{
  "vocab_size": 6471,
  "encoder_norm": "rmsnorm",
  "encoder_fused_qkv": true
}
Rows from block 8 of the text decoder, named by matrix and row number. Rows with one number belong to one neuron. Each number is 128 + 24 x the weight over its row's rms, rounded and kept within 0 to 255. All counts start at 0. Numbers have three digits each. After the name is the row's rms in percent of the matrix's.
# gate: MLP gate (decoder.blocks.8.mlp.gate.weight, 512x128), inputs 0-63
# fc1: MLP up (decoder.blocks.8.mlp.fc1.weight, 512x128), inputs 0-63
# fc2: MLP down (decoder.blocks.8.mlp.fc2.weight, 128x512, transposed), outputs 0-63
gate.237 101:129147098102104112120164140129119187117117146161127127126141127108100092111117104150132094121135133144102129137115109128155127098070124156161124119138127079119158133152138089139116076100087147
fc1.237 096:098136099095132112076072075137141088126095102140153153083097111133130130146106143128154107142153128160146102150146109144120149099102125125138127140156133128103198127128147138112080135110134097
fc2.237 104:141182126158116106095120156080147108117094132198142137156140133147110128121160138122076108102138137142171136140118116124168112159145119107130108138098109096149113115106126118107135143146121134
gate.238 116:159121117153107129142154076114150100119116137166105098203120164134136123134143119106095099141135128129152121102116132141124122128100127119143134114147119186144136157126126182111128169091128111
fc1.238 112:115142114128097172155111117123139157138117096103153093111104121118148133101153131149193159139089134116172146168114162069119098096159163136090127104122104174145133103127125103102129083098139143
fc2.238 113:139133122102083136129147171111111127150090184144139096127121138103121119160097106106154129157124092149102116103150115117139107131171090118106156155132124136120124152100121089122118115199106137
gate.239 106:159096155093194137121084160103123115125117138135085101072128123088176129134096112111132124106115140112122164128141108148149125124129136147071185132132080140142109119154165113129148162169149146
fc1.239 113:117112138122131181094153162144143129132149120131148119111103141132113113134148088115118168115156115097098100092108174164148102134142092129140100178095153153086127106116110101109124133126154123
fc2.239 096:110109105188103113149139156117162103109097142101142119169127160113155138124164105153077120139155127140094107114150154112129103161118126147158100130091112143111155136176156106150111089116116122
gate.240 099:106120168106152106131101148134143129131101148150132110150107167138149098115132041129151178119100134151116101128143103149130095124159126121085134119124117132103161153112119095128168110112134142
fc1.240 093:157135126185139125159102137124116112146169094143100136114123090129143129159135200131096104120147145121113125135139146124138116137127098117158125160103169135148155164114135124145089194114142140
fc2.240 113:112146126151152099087151095134162122162149106151097144118133146147120128096168142119129130121127074152086156133144123155112124145127157071119127145117120141162164128102078094103129121129130087
gate.241 104:142090102111120135133141122099119160168156154173119145148185147104115119170118126143123099176145143093156126142125164112106114135084093101121120152163089157122097096114136111151118147151131133
fc1.241 105:122116170151135146114144124159127113102131097110147114114098113146125138065121143123110150118127123145137119088122109136163120135184146113147155137088165081114154141117123105103155116120128134
fc2.241 116:098124134093093166106136151098087114125109115129121086130133148101122153084130076138122115129121143148101145143160123144140117113180079113115177123136121145112151108131136127127163146070119150
gate.242 097:123116125126136090144127121146126156111130104138108144176125156144085115118087150146081122136093176127132147132097179157129129122113112085136127148131146137169111113119131090116066119135143175
fc1.242 096:107141125133113100112117122144120170059135115146110130166151157114119097113093144149097122133103175151109129128097162132137118114140154081138114169129141103158120109115151103106090121145140156
fc2.242 108:109176157113136128105135133123113149097124077085112109087143124131169156131143098146141099152130157119136105131081129148128112102173075119105111154130098098138150134111127121123125174159094139
gate.243 077:104105087135129176121077127117130137104166127164146137107157121102100121122118172130087119130143126127111130105115174116127106131116117123173109139144122104096147136148111110132106151101141134
fc1.243 077:127128141101067143176150175132166128164081121078104143130097127134192113124116170136131135108130113104153152150123156149121165147115138104154149064172117152162088154172126130099105135107149129
fc2.243 062:134127096158144130132115108118134112125057124149174099142111103140117125112121109116122103111126173085114126131134121116105147074135161110103105125174127157123121128154113125172122100099123105
gate.244 064:163087150159102075107122151151092120155141123142129127161129126123131091147128121149124090141166126163148153118130103107128149115124105118151161159141169144106152135068141128098118140110103091
fc1.244 063:167129093132098100096103108153150134119130121107143124110122093150140112117138141147094122123165132126158158071125154172106139130146159172080153170104101101100179157153098126120115105089125100
fc2.244 044:116145153117176144095121140081125152092157089127124142098138095135154099126124084096163157149177104096130108115124138116121126121131138160159124119144126149093160146113189140128172117099124099
gate.245 091:130097146171079149094097096107105119109128136122123108134077094121127109120180161102134111155108131088127166128112154116161125115122139127133151076114113111086141135174131073110141157125164114
fc1.245 087:143090123115103097145092129123116141139173139141099110086131127129142156084132102114079127148179125116140173117168137125137148159102188124086151125134090139121160170127121122116091146124136151
fc2.245 080:167140113134130149132075105103190165137136158159110128112116150138125120128138159096148165129132092105159104188160106119136129144085086156105117111098132128123141150134099090154131125119165122
gate.246 043:123101131140084147159138147136124118105161100140098139159110155129137165138130107112139158160114139124164121178094093179158154124132153117078120143156144130146164135150171126105159113113146114
fc1.246 048:118073139128121095123096126089097109099095111131132148113140132174133109122135102123153104148126123146114133147123095153148127142095142119104130130171114086124164133168158123083110153100129127
fc2.246 025:147139140127131143143088114116103158089165134115103160195112090133102153124164104082113126163125068149153117090109146149119142116119134148115117112160172145110086163095137135142139149090133112
gate.247 108:086155125151095143135140143068153086138111093112162150149115157119123120080096119150126101152114135135155107157165105145099170119157147128131150122149089111078136108175170117082132127121095109
fc1.247 110:136151065156176129151132112138120089132090143085151133145115105104134119124117136134127103103149122127122136148144143084175114147102109089126155143147141175141138140106120167100154197121155163
fc2.247 110:132106131094102115125142121182152147181126123178125173134104133139103125162113151111176127201094107141139117144108139119103148096157158105121098118133111130139126119148121141113148161158102115
gate.248 107:150099131138106133118170155085098102118112159190136100151156132112147100122110122157096140111166159146141141134091116133179135106132124140137123115158165118111138155127111129143120148160094066
fc1.248 108:150107141134090119117175159091071100114121154186148117146173145121131100139083117150095140115156143114134130116102097139165146119125119138159123104140148136095132130119116140131135151150110064
fc2.248 109:081112132156135109165152158127099125134133116094156172135097108116124080128146146152146132122145142095119154121119124136157111093108136105124158165098135125126148112132108140116139133171142142
gate.249 091:123112098178132095164151124128112171142084148125125132162143133112128127165124109168118103148114125130162158130110107139130166128159082130153110105174105132116093154108165092127136121150178105
fc1.249 097:144137164089113150069115106121137091116183106136126131095107131161107126085121146085121155112142135138099093121128169112129080129106166119103148158110166101125152100122077163138126137111079168
fc2.249 102:105131144144071158107127117096100136127144096116124104083115144110106161107163128136134125106120140127119078122107161137091108118108143099096157110139091123107138168066128101147153172052120103
gate.250 084:108075126092114141132100131130140145129140136130193131142168147126119131156148136151153147140157130104172070140143121130117092162138128143136092116102081124104070122118106116108161079132122143
fc1.250 085:141172128182154107090155120137134125131129132108084147127107097136098114086106103111109115109114124161098181102124132115117156106127120092124160137160175146158165152119153154172114159140155148
fc2.250 091:128135124124093130116160087130077132135118164132128136114120116098077125104125068129147148139140131168134098099118140137096135087143133129097115162127150142147109105131160112151123115129125144
gate.251 065:107123119118103083093156126138138113139109098104170130089122149114125159167139127128117130103139162166111095148145148147145138149119088160178131084150152087107113125131089129117114097113143143
fc1.251 068:148115145130146173097111105115100098121100163106124083106117108106135146107112125165113118167100094083138136153129162099143152141103105119091149166161151140141164099083120158129089140130130133
fc2.251 062:112131114098151114135139131135149149139113119137128113147126149119104143157177141120157097123165148137062105077108126111143174124173100123083134084178101121131142093100130154151201097142144120
gate.252 089:140082149182141114126090135102147055158158084107103128118113130104143089141120133151133142158134142130170083139130113151124158143127153141145153142130134139109161124108146107093120140105122112
fc1.252 086:126147120162103118131113137166134159120121124138126158179088140127081134160092122151140146134125125145140106128097059131102138165157093114128167148162171143125104138137095160146166121108123100
fc2.252 086:115144134136154102118166096107178121110144143125108127114109117130175138155171176121120093121135090145149090135164131176087132141091136118126105167120141120143121159094128093117091142112146092
gate.254 103:153080127127124111135138140170084172112044149144161135122133146142104130120152113107129121120122121099106106106075127088149140116139144117107083140083089132119141112122142128116100117133119151
fc1.254 109:113161175086158134143131137133145104184172125115120126092148113122136121110107129140124143140126130126134125151116174154095130111096140078118148160162104153110180101111132163166088124135089098
fc2.254 120:140145114166093134125134157082138094130100115185101074138101156098112083131162120126083135154130150135182124164148133126110131167120109134143131143074130147139138125144137122114119130121082097
gate.255 088:107126169109099147078143153095107160142114136130126116152142083156133144119111125160132108130076138117192124090125127146162116111143143110104097071132148173168113113154062143142148127101115135
fc1.255 094:083115110131094124109134115149126124114138133119113097148109100174109158125146104094138103122148102140108124117117126152158123100133138154127073062114125132119121123122071148111134124112106076
fc2.255 100:156154175175103142125122166152098181092124113126107114123122084109116114130132123136143129137076141102127133121103155097126094117131129109134129145106114106104127118146092112131146115113113156
gate.256 082:098117127111122164150138133111140118111150159127125100132118123176121101139108105138132147093123120116123123131144106075114098132165135112127110106106148108141124131147114120163135133163125089
fc1.256 067:162132121153103158111099144106117116155111133159135113115113148138139149141097144128132119166107121143112137143133131137121155151150111163100132128128102151180109170124085136151111154130124118
fc2.256 065:130158163184138095122136061171111155147128117106111160087117148087104140148156135129127142130143149095087129161105081141097093135085099136141140151106087113130137147119124076147079126100154143
gate.257 108:121124100121102109129148103158139157148157139151100104128104124194104105117171103092136100128129139133089128142098126121193109158133127130178138120130108122125154114167150111147147119096141161
fc1.257 105:104105120139079137131142122139133167128149137160104133140110134164135126109165125106145136104130125149088149134119113125176122152146134123142131103107079104128166106163156149107133117118133165
fc2.257 112:131126147111136130171079166138137112142158140114165138104150120137105102121125149156112108134094130149110165135126135140118151172104113129155105163132125157144096132118104116165090130179128122
gate.258 111:092119169106143122110106126095094067178170119173115137116136146155119127130104100147101171096079127120141102162116121134160128130128148112084152112100125150109153146099147156107119132137099161
fc1.258 110:110134111089149130147129124113080157142107180141161137130177154093109139138152108161095120138151156068092124120079146136178112146169129120115153137144124120140111129114128083125108125174146139
fc2.258 114:110104151154143152129144158124148109083105134117134115126106090157141114119098159094126151126159138139184109125121158141119157105163068146131107143127120145093169103131068113122176128101102100
gate.259 118:141155141113163121118090075138136159095089121125152138117119121188167157130137079154134123160162102094152150127147132169104145118111144143132118116149073116138126095141113119129097090101105080
fc1.259 119:152139099095147152100115115141118108105150114168166149138157085142145158120115135122158143144186159100178166082141136117181164159140127155118115137098124115089121096174164127165052123161145114
fc2.259 119:142139150122137135120136133112126151113125144141127110126112139137090143128158158106160139118127115159129150140155143156103137111143139167102122103111101146114104149102132076166145067130112149
gate.260 105:134148128149114132068145154081166137128112131113148184136130139145149093061107090127131114143147127126144103135114159126140141126161136126152203082093106102110091112144094092132144135144119141
fc1.260 112:154132140065111134117144135117115129112099145119105118144132132153117149142134094143113118125171136098122135094101108139107118147125164153088138133123146133151091145153131134112137072102124077
fc2.260 115:125143137138151125134101163167110128082138127102104137129164122125133159161125136101142115127144121171124091108174117145155116126110061126105121103163137153097123118111098149146121132108168143
gate.261 103:133108098123146105092091105081135132108112081152183142148136141129108149149162108175148118138115128100138127138117169158111144137108084119150128125111141175179107119152106113102141123076113112
fc1.261 099:105186108139175157156151128138128139165163161134120115118161091121201111127114132123071142151129162122128195142152107104141121126117135123160178082126148125136150160119123126153108144104164178
fc2.261 109:109178148139107146151162129073098154151166145139134109131103134163136128140122093079163151132122127144134116120081142130147155122141142107205107117119144117116147088141151093144105163091107131
gate.262 118:146123117109099080129113121137102116131118152135162156110114110091128166117085140108131128144152146115127131116121147157143150135151114143154186117129139145091124115112141120164128094152128184
fc1.262 119:120134180119101166155161135073133121133144117131107101144111146122130083124152119136078121111159146132159103130177100099130152122108128133128094138159115133142149105127095133126137177160127127
fc2.262 113:145130118121124158152118137132147068151167129118164169144114132136171120120149127176098138128107097096124116171090113161133120127144095170125135119132137105174151095081129123119101187106128138
gate.263 118:095125135111114161126147107134115123081132136146164117146091143142069119112101127121144175164115111123170101115100125130123113094106137127143143118127093156102191133120118128132108085111173142
fc1.263 132:145120080119099157122094137084138128072103108136129127099133130086149121106121150134121174133141123080150117126164134098133103163127097089082178166132132136122103114110133107112098130127148168
fc2.263 128:155128114131137168156137085153091151117146138105148115113127123180128145111151145116126123120147141133130133162162069167099164134143103145139137105102090141108146159149160159131106132093134143
gate.264 098:152107134154134131101143111112149101192146125135138112147096186098110153109115128121138072137084136126106152105106138134121108147106143111165123133098140115147118095096095099113101166135117100
fc1.264 091:116159131145106137126151142137136165112095105173128169130091108108116138101116145101139091148156133130124107137149134136105138162097157103132143137140153132154117117153172139103165101087124148
fc2.264 084:127114122146093114150092138098128099146114122159130110136138130142137136157115147098130136126111193121112175109130118143076154128130171138107162125156156151139162139074154146149086152165132138
gate.265 080:131089161149134150115135092106148109095129127105110077135092120093147111105144137142103107092127134127109140142071128126123123119141110096135162137087122154105128119126114155125138137100102114
fc1.265 072:186114143158126124161129165163152143135087167195106129133102139115104160146113112084097121120161143131095116150144111155163142146108164133150094138105128086123099135159108139104145130157127133
fc2.265 055:104116095123148139151128113120144126155142086150121145099111146159113116102141091116105135104110116129090134071106062135153131103127140150155142093102130137132107164110117149170154084107142147
gate.266 128:120102179156129157118150117136106128116117120146113136132093110176140123124105098131119157133162102144129167104112121129143125122118159167135068108131127118153159100137163162093123113102142110
fc1.266 126:089093117085135172154139130108124136109169125136147106187130153162119140113156134153127129141136150152145139129108084164132136088121140180129121115153088141157113146112151136162079106095126118
fc2.266 132:064084157121156135110139152128135166107119131159109144144122149141111134155129134135136113139131118105081149115115101110098094122123108156143147127167102056146108128137084159132125109165083143
gate.267 102:136083102171125160116163133140128096148109125125137117119099128111075156111135152169106114159137114130173167137098112118138112147170138106118106139145114098129103141127126162091145141130101101
fc1.267 106:126088088106100075156109161127116119113101125143111181160138159167156160111137098150146126133166108115153145137114109133095138108117151134161139113165133131100110124131158141109149102084087129
fc2.267 106:157133154096125117154119152131108120186143112102183164111112109119128126100155128120171146107172104126114178144085097120133146119154149140125114173143135153128149148134120125102142198111154101
gate.268 071:103115110128088135119128097138109101111129156122118155141101085108117121126126139133130154145128138139096094134104113163138139105177143155206125139107143140110116093135153072128167146144121121
fc1.268 074:132147112144163122102108129145096137129175081140124158146116117102107084095151160110170132063110125167118108106150152145094116131148121111108159091127132104107153126106121123142140156170144145
fc2.268 055:140158162111101136133111143103138128119106152071078163121157105106135106119167128101178144131129163145150146152123153134097145150134105091126143109105151148126120172133159131150141132168101131
gate.269 105:132154115079117135146130154132137146112109181106122152129145145126166140155114099121127128147142121103094148121151126144090079151185082112123132104136086102131104106138092136126162134133102132
fc1.269 110:161084127165103100150140120100118104192126085112142106148125136138122083107132138130160145135141095127203128174140163117125177158135096133154113107126175158146116140113140083156149150105145136
fc2.269 108:150091106092121127097119131125171129168108137106146154089109087152146122111132113125104110133098127140168116105137124153124095126101194100116146168133193127104158142145124178144145151143137125
gate.270 086:091156117124131156152103156090148141124115135138163124126140143081149148132094104090084139130118136091139086123113114146183107117138128196116112114134119149107160086168119130140113102137126125
fc1.270 079:138147119099127120091140143140154159110163089150147152130155095107119138105115162128163123118119112119094138130108140149111158098094122099128138207123106121133111126107137181150128143143126110
fc2.270 069:106101110126134152105131110153122088107100149128101160142116115130154139120125118184142103134134137115122095144100120115108138137154142099087168112119133149137070120156142128158120182158181135
gate.271 128:152108125120094125148161114095128114098133138062108116170151137155165104150133135119130135142115109120122133118151083085124106123118105131107104059155146133168151135120179115144112107113126112
fc1.271 132:131137117146113111115153117129145109134143139116100171124130146182157125156092098110131108105085125098145122112126114106150137121109136097105142114149154123149120104128134147133107126147115171
fc2.271 141:120181150125158123152143122148133124085151111086063141117111118088138123141134151173126140118133148137104075136120142149136130131140106120158101104091082122155131113136169110147131135140139128
gate.272 122:122138161134124096143062145136100128146149160093134167142123135137176114126143122193185122120149174129115124100093110106124108129119101136118153116126119145147108126094154118167162068085095132
fc1.272 126:089129167069097123123115101116124116128126141141170125161138140110095142134132131130118066096150119102075089134094162100117111116110114143126165138078160116120120117104138131152149161150105132
fc2.272 124:111147146147136139153130107099109173136143153128101128162120172159111106156091134079120154142120130134147137134160133099150150103089121151151109119151187128154108126117174117133111154127132189
gate.273 117:118147168155090110125114107148105102121126094105129178113129106176111106103108131166098136056097143136111112147153147121135160132093120130073141126155139080112172123092150171164141154141110128
fc1.273 125:139112110103119125125113134075095137086119124089171123146132135160158118152109133102140079131123133091151123128135121115136130081113155128124105124089095130125129115146148105124157124120135120
fc2.273 125:144119118166104152110124132118141138163119110121069092087108159084098117118117151146089125124127134149159125136133143139130151153095098146118077099076139123186110154149113124151135117139127121
gate.274 083:119088124171123143108126110124130126143101147104192108136128157173135135120111113092082101105152155102142160127110107086130116098120152165175109107102133116127160138084131150106095118124147098
fc1.274 080:132102164143144153096168175145128105156116124128168137115152119122109142112167094145139148101123125114128126118110119148121167108128103116183094129110070099076130123163149122162192122136153135
fc2.274 075:132134157105134114108162117176082143139115152106150150117139155172125172107165115084141106117116149131136154128157112128112111145119139120113168104132119109151092098132139146167119131135127148
gate.275 103:163129131155118166120120126110086129136145159069128146123113149151164126102168120085119102119096135116142178130117128133151141111143144156158085099122128111151145136117138173143128146096143128
fc1.275 110:107128104147146124147136102137134120109143095174096140151140137094084129129088114128126105139121137125120146110139099126102145135136117117120160141144124120129094125116116090120151086162114126
fc2.275 102:116130133095123086156173169126140095120143095099140130105145132149094158115113104122123128139095108150107113124131162112106152127153131119120159128147138151130098145086142100170127103156141097
gate.276 110:145108109123144114112158134152146083142126134130150138124137119097202122136148140151128114141160148113118094098122151135129125175114085137123177152151126153133128135141127073144101116108089165
fc1.276 113:099161122180097122125134124156127172166149111172121121152147141187089141093114135138168106146113134143136120202136139124128106140098118133180120143085095141093155166163122160121131127128172128
fc2.276 115:170105126140168108141150082150099127134116137132156159129145095112128120132123127152119107105139143135131127140122092120079169133173094127138120102153104094123137110105170137111111170110123177
gate.277 068:132118158107136126111131119126147101125109134154114136085134140106082094134068104168119134136126143097152139084118146108144129119152082116111185122112136087174123130120151151142137133145176121
fc1.277 072:118119091182109131138116118154106129142127132082141127200122108154144161137154161105159132132145124170111112178129104153099122140105145148144092134133123153086127137105100124113100106096114117
fc2.277 061:125061149151102129108078107133173123108099122140117129145114127102142141118130121128154153120132097137128116139148193115124138178080170142121111091134118128141166154161133111135129080139121100
gate.278 095:052140152151069128133129157142103164116142175126075151125131116111147100113140142169071110158129125098145148107093131117135142172142106145122124156128137105101147102145106154139107131146115110
fc1.278 092:144096096155117102143153144125140156156141155102092129138130138122121172116160148116137099121128122147152099097112135126125132131149089114094129115127125079109121123127155142147156146096130155
fc2.278 100:139126117095125100122158100145112156126144122101177169163129102182186125153118075137137159134078109133156118141135147147118101142142102143102155122137154173094130127119135104117169207134084127
gate.279 091:090122183156149132136119139134116111138125176109110158135103120133111138146154154121176114145141142145105097116136120092128088106138101079132115114137167156120135141100133091147147119092124140
fc1.279 091:093141126138127143111116133157112147129123154113126125132118148157115185132113119101131100092095139129125084073091150131126124106141122156137149175113130158081144104177099113151147136143131111
fc2.279 085:097141130151116097122115089137089129103134120090119102143114110120091120154120145116121176153140155116140128118091158083133146121164110110085141077132149151107091065141115138129101127128090133
gate.280 107:121128099122157134120113077163140154141134097138092120152158155113140140086155081149146119143099125114082130144115182114122131118104100163167129128111113136131128103151098092110122140120129133
fc1.280 101:098110170117119092095106136127117137129130181169139142113151140128135147143124162132137134155151129150092099116169106115142131134103144101091138133170133163145103130087174135145108132113104151
fc2.280 115:144155147151116134107108111134120148106139115144117151161109072093121138148154154146144105197114094100148122121141112132141117144129110140144089103117106134129127131079166102126135158129120142
gate.281 101:119122158126147122151148124155092136127115129130130109132151152183097095141161127129157154109184122150157112113080149131134151110143119100125122140161138125128149097136148126140127137142105121
fc1.281 091:080148082120106123129146144130138167145125109127115159148101148140121127175137161140116111123100134127095151166119095126131109145113101073166156117135128136127129107152113106103152170133152142
fc2.281 093:144146046093089115096092132134146076137122156116114134110117152102172119120117126147111091126093115120137123166084138161142117112148121141165159165092141145140071100138154164142139122102129110
gate.282 113:160111098121150141101098095136170130132101131170125142099131131135148144154120086120117138168170139114139092124098129125126194085122176141100067162131109128164152112130115108082108130079138122
fc1.282 114:121138142054163077140133120135149133180159161122127132164089184156108106104143107159136138113140148143136106145144121161131106128088146116129114147169153135149110098105133108095175125136114144
fc2.282 125:141119117141135102157119128138127112084150127140111148121101123154111114147155151138131072135133139097144131119100092148117102173137130105143154137134113114147137118149113199115154133086110119
gate.283 121:106155110161159123093144108142116085104132121115171138117131155113146136126156159136127134126155105147115117108132145144137131105154080109112109126104102128185195132116132142114133119154133123
fc1.283 118:189093132105081137099105112092103169105120136105164120146114120108143120119126134099120090111121121078099165125128134115102094113130132117153149111099110103105094084141142119088138134112107127
fc2.283 111:104131155144112099183114104165118143093122128112103105176125173052157101130147140126088138092139107143102173124110133141112117086162124155152132129108105096154120119064116114133136137111120099
gate.284 113:108108097153129083116129131129135112117107108136128132208155128115144138138102102166137196060135132099161146109116136101136102112088138131138127106106135132135118144135131109112138137127148094
fc1.284 114:114164120128091109136159165138145135146123150095128142186146117127201154129115121158112137107099157067143139140108127104155087123116113102141126121097120138122149164141110115156122154129096145
fc2.284 107:156151131119109114135138135119118118134125136123103122101062148166127124123107113125147148125131138154132123113106161103156117109180118137128135074114095139117082174150099133116121148162099167
gate.285 112:115100130115138083135131089125115115079200106166133149139148114123142128165107130142111142132149126171140105113098105155118162121126126111163111161107129119098134142099174146092088118164136126
fc1.285 103:111070160163102103155139117101122162139129107146123142169109143109091121124095157139062097110117135145096161146128127148136118119098150118131162148142150103111115125120144104081141069148103145
fc2.285 112:084140136114138107129144134111135105135127100090098166151127137150143142152138136118132108100140127131114157076109123163128075079164105142125080161177103120155104108104119121123115162154134146
gate.286 114:129097110143087146101092124116118108172114101114114127116146123141097086169127141167184131110144090134148133121132111113144157159134125101168135117132098123093130077130117098141099160168152080
fc1.286 107:158161127141124145153106116097106116149140099179142172100146081113109151126118151180126136092139120120112135128127141132113158149101129125135089100159120118140167121115134098164083112153190128
fc2.286 126:129102113129175131084095115125119135128136125125107119098146121138135145118118160143156143115098161145138151104178133084165116106135120125143116083153095139120157112206089130150118077145107176
gate.287 095:138108118097107158153113095127087130152122158131141120091087102139139127133116164158138113109137153093149140096108179160143124125095140152129137111120134091161143153132115094128102132123149119
fc1.287 090:105114128154121111132144099155119146128149068156161146131130143142160166126108102127152109164122160108178134137158126112149099122158112122088168110119109081117157152095103144173098140110144124
fc2.287 087:184110146124109132112114140120117157129148116131122106133150109129069167137172121130137077155171083116137108156181109125113160156149113136179170125142097129149119125133112108141125131156124138
gate.288 081:107122148083136144117145152144103114126150110139119153187125163122129169169129143144150106123127140117085084149174133113158101084114107134146127123124174112119187173093152108119127138167078109
fc1.288 082:114136126128166143159095106119099159126151147117130109126104117099141119107082145150113133084151132129113105110102124105144109134102116138080175072128124139185129090152158148129163148170117142
fc2.288 078:144125117096122120142146143144140115127116152128144141140148147152133129128104125111178155139123147148160121113155144167118129100157154144109134155175145127171110150092135153117098134176147152
gate.289 118:175146132095158160133114168162125112121192153133093128168130125155152176142138104082124114118145133122117101141130136104146108091120113138142101153157106103160109115164143135181139160127136142
fc1.289 121:109100104138099090128156093133133138130084128105172119091135122104125102138135152163142131123082109140136154124127117146118149157114122091132147103101136161109152152085106113106089121144088123
fc2.289 131:138179114140075110103154087140093149127116134135119146111142120137139076165097143128145154170112135116146105139128131119146144098140168146154167139081186130131161117107137098084133154146151132
gate.290 091:132128175145129092140171118087090090105100178094140158140104121136113171082154096142170125145155161133114131125174123120139117162130144144109121158123138100153097129094162122116164152144135119
fc1.290 087:122083135167141122105112086088125126121106106173148114178142156141107150103110148084121133154149137130127141121090129148125125136103110144141127138142165111106129149108157120151134077138099097
fc2.290 093:099143162112122089173155143122104161168111109125142115154174102098150109153095152151137118141149113160145109103116177121145133137128129118079138138101195128123115108107117070152116106164170122
gate.291 119:162087126145112080147139142129107113145140103081109192157107084115191142141116152098157097141113144124123157133122114186117141127110103121134139126165128116143133114146119180123141152113102130
fc1.291 121:104126114143120178114123097141136140139114166165128087092144173149079100129120098163124128119113104149154131113126118077108111142155152116134136123074147145114121127099138034133130099156157142
fc2.291 126:146120148106108141134138129137090089151120116138153174105147143135111128097096094147138121106140162115121104085146167123101139149099132118181170104139163147155145136144129092148156104150109127
gate.292 116:122110122102136156126133100146095139155120084122131121163167115149156160144123111161113136169128092138107139140092108089170124141115135150146107099122095155143177132171137136073140121134099118
fc1.292 115:112121120125155105118124139154109090094103134127118192123121145146165135088143119125146134118115138102085186194126120143096139109161148135151090148128157111088139145127139091146146143150115108
fc2.292 109:157140175154173065124137085115150144080136144127145153143103126130117141122182117134139140099158147117104115108181151128098120132133121109165141135141157098115132154143174136164106123132142134
gate.293 110:150110131172115150166192135135157124127172153090171120119104172129128137114104143121105157126135165120088103114154099174104132132172151112126113162128116098108115113119145125150142127151156100
fc1.293 108:096116099129123091135119113137170137100109109134161109114113083114108115108090162130143120135125089116126140110198128157122145109149136150137083139156103068116151107161079132130201124132137104
fc2.293 108:087101125146152150142191136127088163137148154130126114072124097161129156167095124094160126125168071164093112143127109117117145118121158171151145175120170142155106125120101152111106147134135158
gate.294 103:079113080150134071126115159152109136146124073139111156116115122115132125145185144125164099085116132115108130108132109137113136115147148137118167121155100085149121127166142097119127168119150158
fc1.294 107:149145152118145117187131099151097116134128139151140119113104123132126182168149138163088103121121127121144131131154151129136098129084084173124082095133133123146148098129157105150133146129154164
fc2.294 101:134156088131086144092124146096106134102133150121084097169077150102141131136115119166116107112115153182130101144122139103161167081132103117143112122135158104117144128147129122131153159177125152
gate.295 072:111102120103158097154143131129132097146084166127097153100140125097144137161148136149103095133142131118112156139127153152157113120126154149106162134153122126129165111095122133112139151094138125
fc1.295 078:136137108088156104151105159116140130117138135152097166090170111105119152135117121121083140116164163126098151137131125142150116146132127142101160185125088105139132161122105118146164160138167136
fc2.295 062:130156123065146119113150101130067143140141110127105138122145106151111162156106115116114123137120150132102118141106104119155125079169097120106143145164129131161120100117139144075138181107087108
gate.296 070:167118116129143161115109124176143125138088134126132115144126123107134124127123116106168124133138161100142120128068167097168122121147150151127125089139099110163084084107157091103199136150134141
fc1.296 069:106139118092123149112114131195149163153111106142123083157116128156174155130161099114152110154145123085107122163142146124114128133142124065093141160115139124054174160132120136124150143143131144
fc2.296 067:122123121124119125143120111152165068136102163124175075151120141131121129099105102146135138132157160126148158117096144134132103148134108137173117144166124145124126144150107111143133144128128130
gate.297 098:114166111139127105100115140182119100129121117142099130164095115115121143145113133123109096092129150136111129109121141170116148169121163086123148107100158131111110105157105154116112117143175104
fc1.297 105:160142133127112127168138097126117134104087153097132115125073137133103158153097098112173122108105186120133121152063104142143125125091150155113160121164103117135131123107087136161108119132127103
fc2.297 095:126153113152102124085117170099132138124131153143107160139085099152101135165122130087130102121112135134140119107043097148138180144130171124156119137115160091146140125099125138083148117160097114
gate.298 107:135119101101071099124181149081095157099131092101130136176098130132099121110089117156149140118121143131123153102133104113102161101138112100103119093130093130172157140131136133121153152097115143
fc1.298 104:172117117122125139150122107137120116121127118044119111126164128121173111104128124115140114148118137109087134128145134146132142102112130084109082110108129133194097120104137147097149142079092173
fc2.298 117:115102166107124120128136114146170129123146121142105134110142146129083109141132160099087126104118098162096123096121130142096135131152111132114127154150105148123122165060109150120101125122091078
gate.299 083:164089158117116093131159098119163109101142119082100168121133121118154140151127141115129165132134119127135151136124133166133098102098092180141124128112103106103124152103168145095171152106116118
fc1.299 083:154101171106123093132141102120160103086145114079103154114123096116153157118128145119113157139115122118156152135121138172136106112120088191139110118130105113108113152090165131106160162115091125
fc2.299 093:163119141137128087151105108103119140118113138110108132153082141112116107146173186116127140150143106105142167130125107127133105081149103182126101148109103124129111140109139192114095154102169117
gate.300 092:095137128150100059138204177131151151106139106117111140125170117130150136114123101152147114130103172135143127133084152119129094120135100107141160123107134109147158151127121111146115121141112153
fc1.300 089:142095139156097158151145103147143069120156178121104105071083089153108117141126159168127112151146109138166145138167125109107137094132136141142107134129156134121094109149109138115137119166130079
fc2.300 086:144124099119107135122111118125107123108121145147134096120065126093143116113135137144164123103141160123125111133165134102124113100118135133125124156127166131131183104153096155088175078134147108
gate.301 130:144102134105160142131158132122101140130119161094103117137140166107164167122096089140130089127120108161154175153174101138092146148142078139165113105166085138175122162117118125084116105096100113
fc1.301 125:150114111125161156068129162083107116127148136161156156092163131127124113166124131126116111137150155178100127103145113085139112165126158148151123135130138131113138132156123158106135105092132149
fc2.301 138:125161120098088129159145161098142136096132132122132151099090154110109157147159145160150110115125117159116141133135167153109121177143110127121110107125126124116144142098122110131154065116137126
gate.302 059:150134121145140166109139142120152120158135133127115159121096124141133083114129118124113128156122108122149098140171145157170134123088094175174134121105129093113154128070136159072155172191101126
fc1.302 053:122162142127132099117131106146113143154116118118135093125153114118113138160156088123118119147132125124125118115100157195149143149128133147070157115144133191127139110191140133163108116152160118
fc2.302 045:131113101137063105178100134143128135178154140062145139146135131119107146144126156142124169092121166078130128158153131124121135149086124131128112171121121110086129129151133104122169111144092090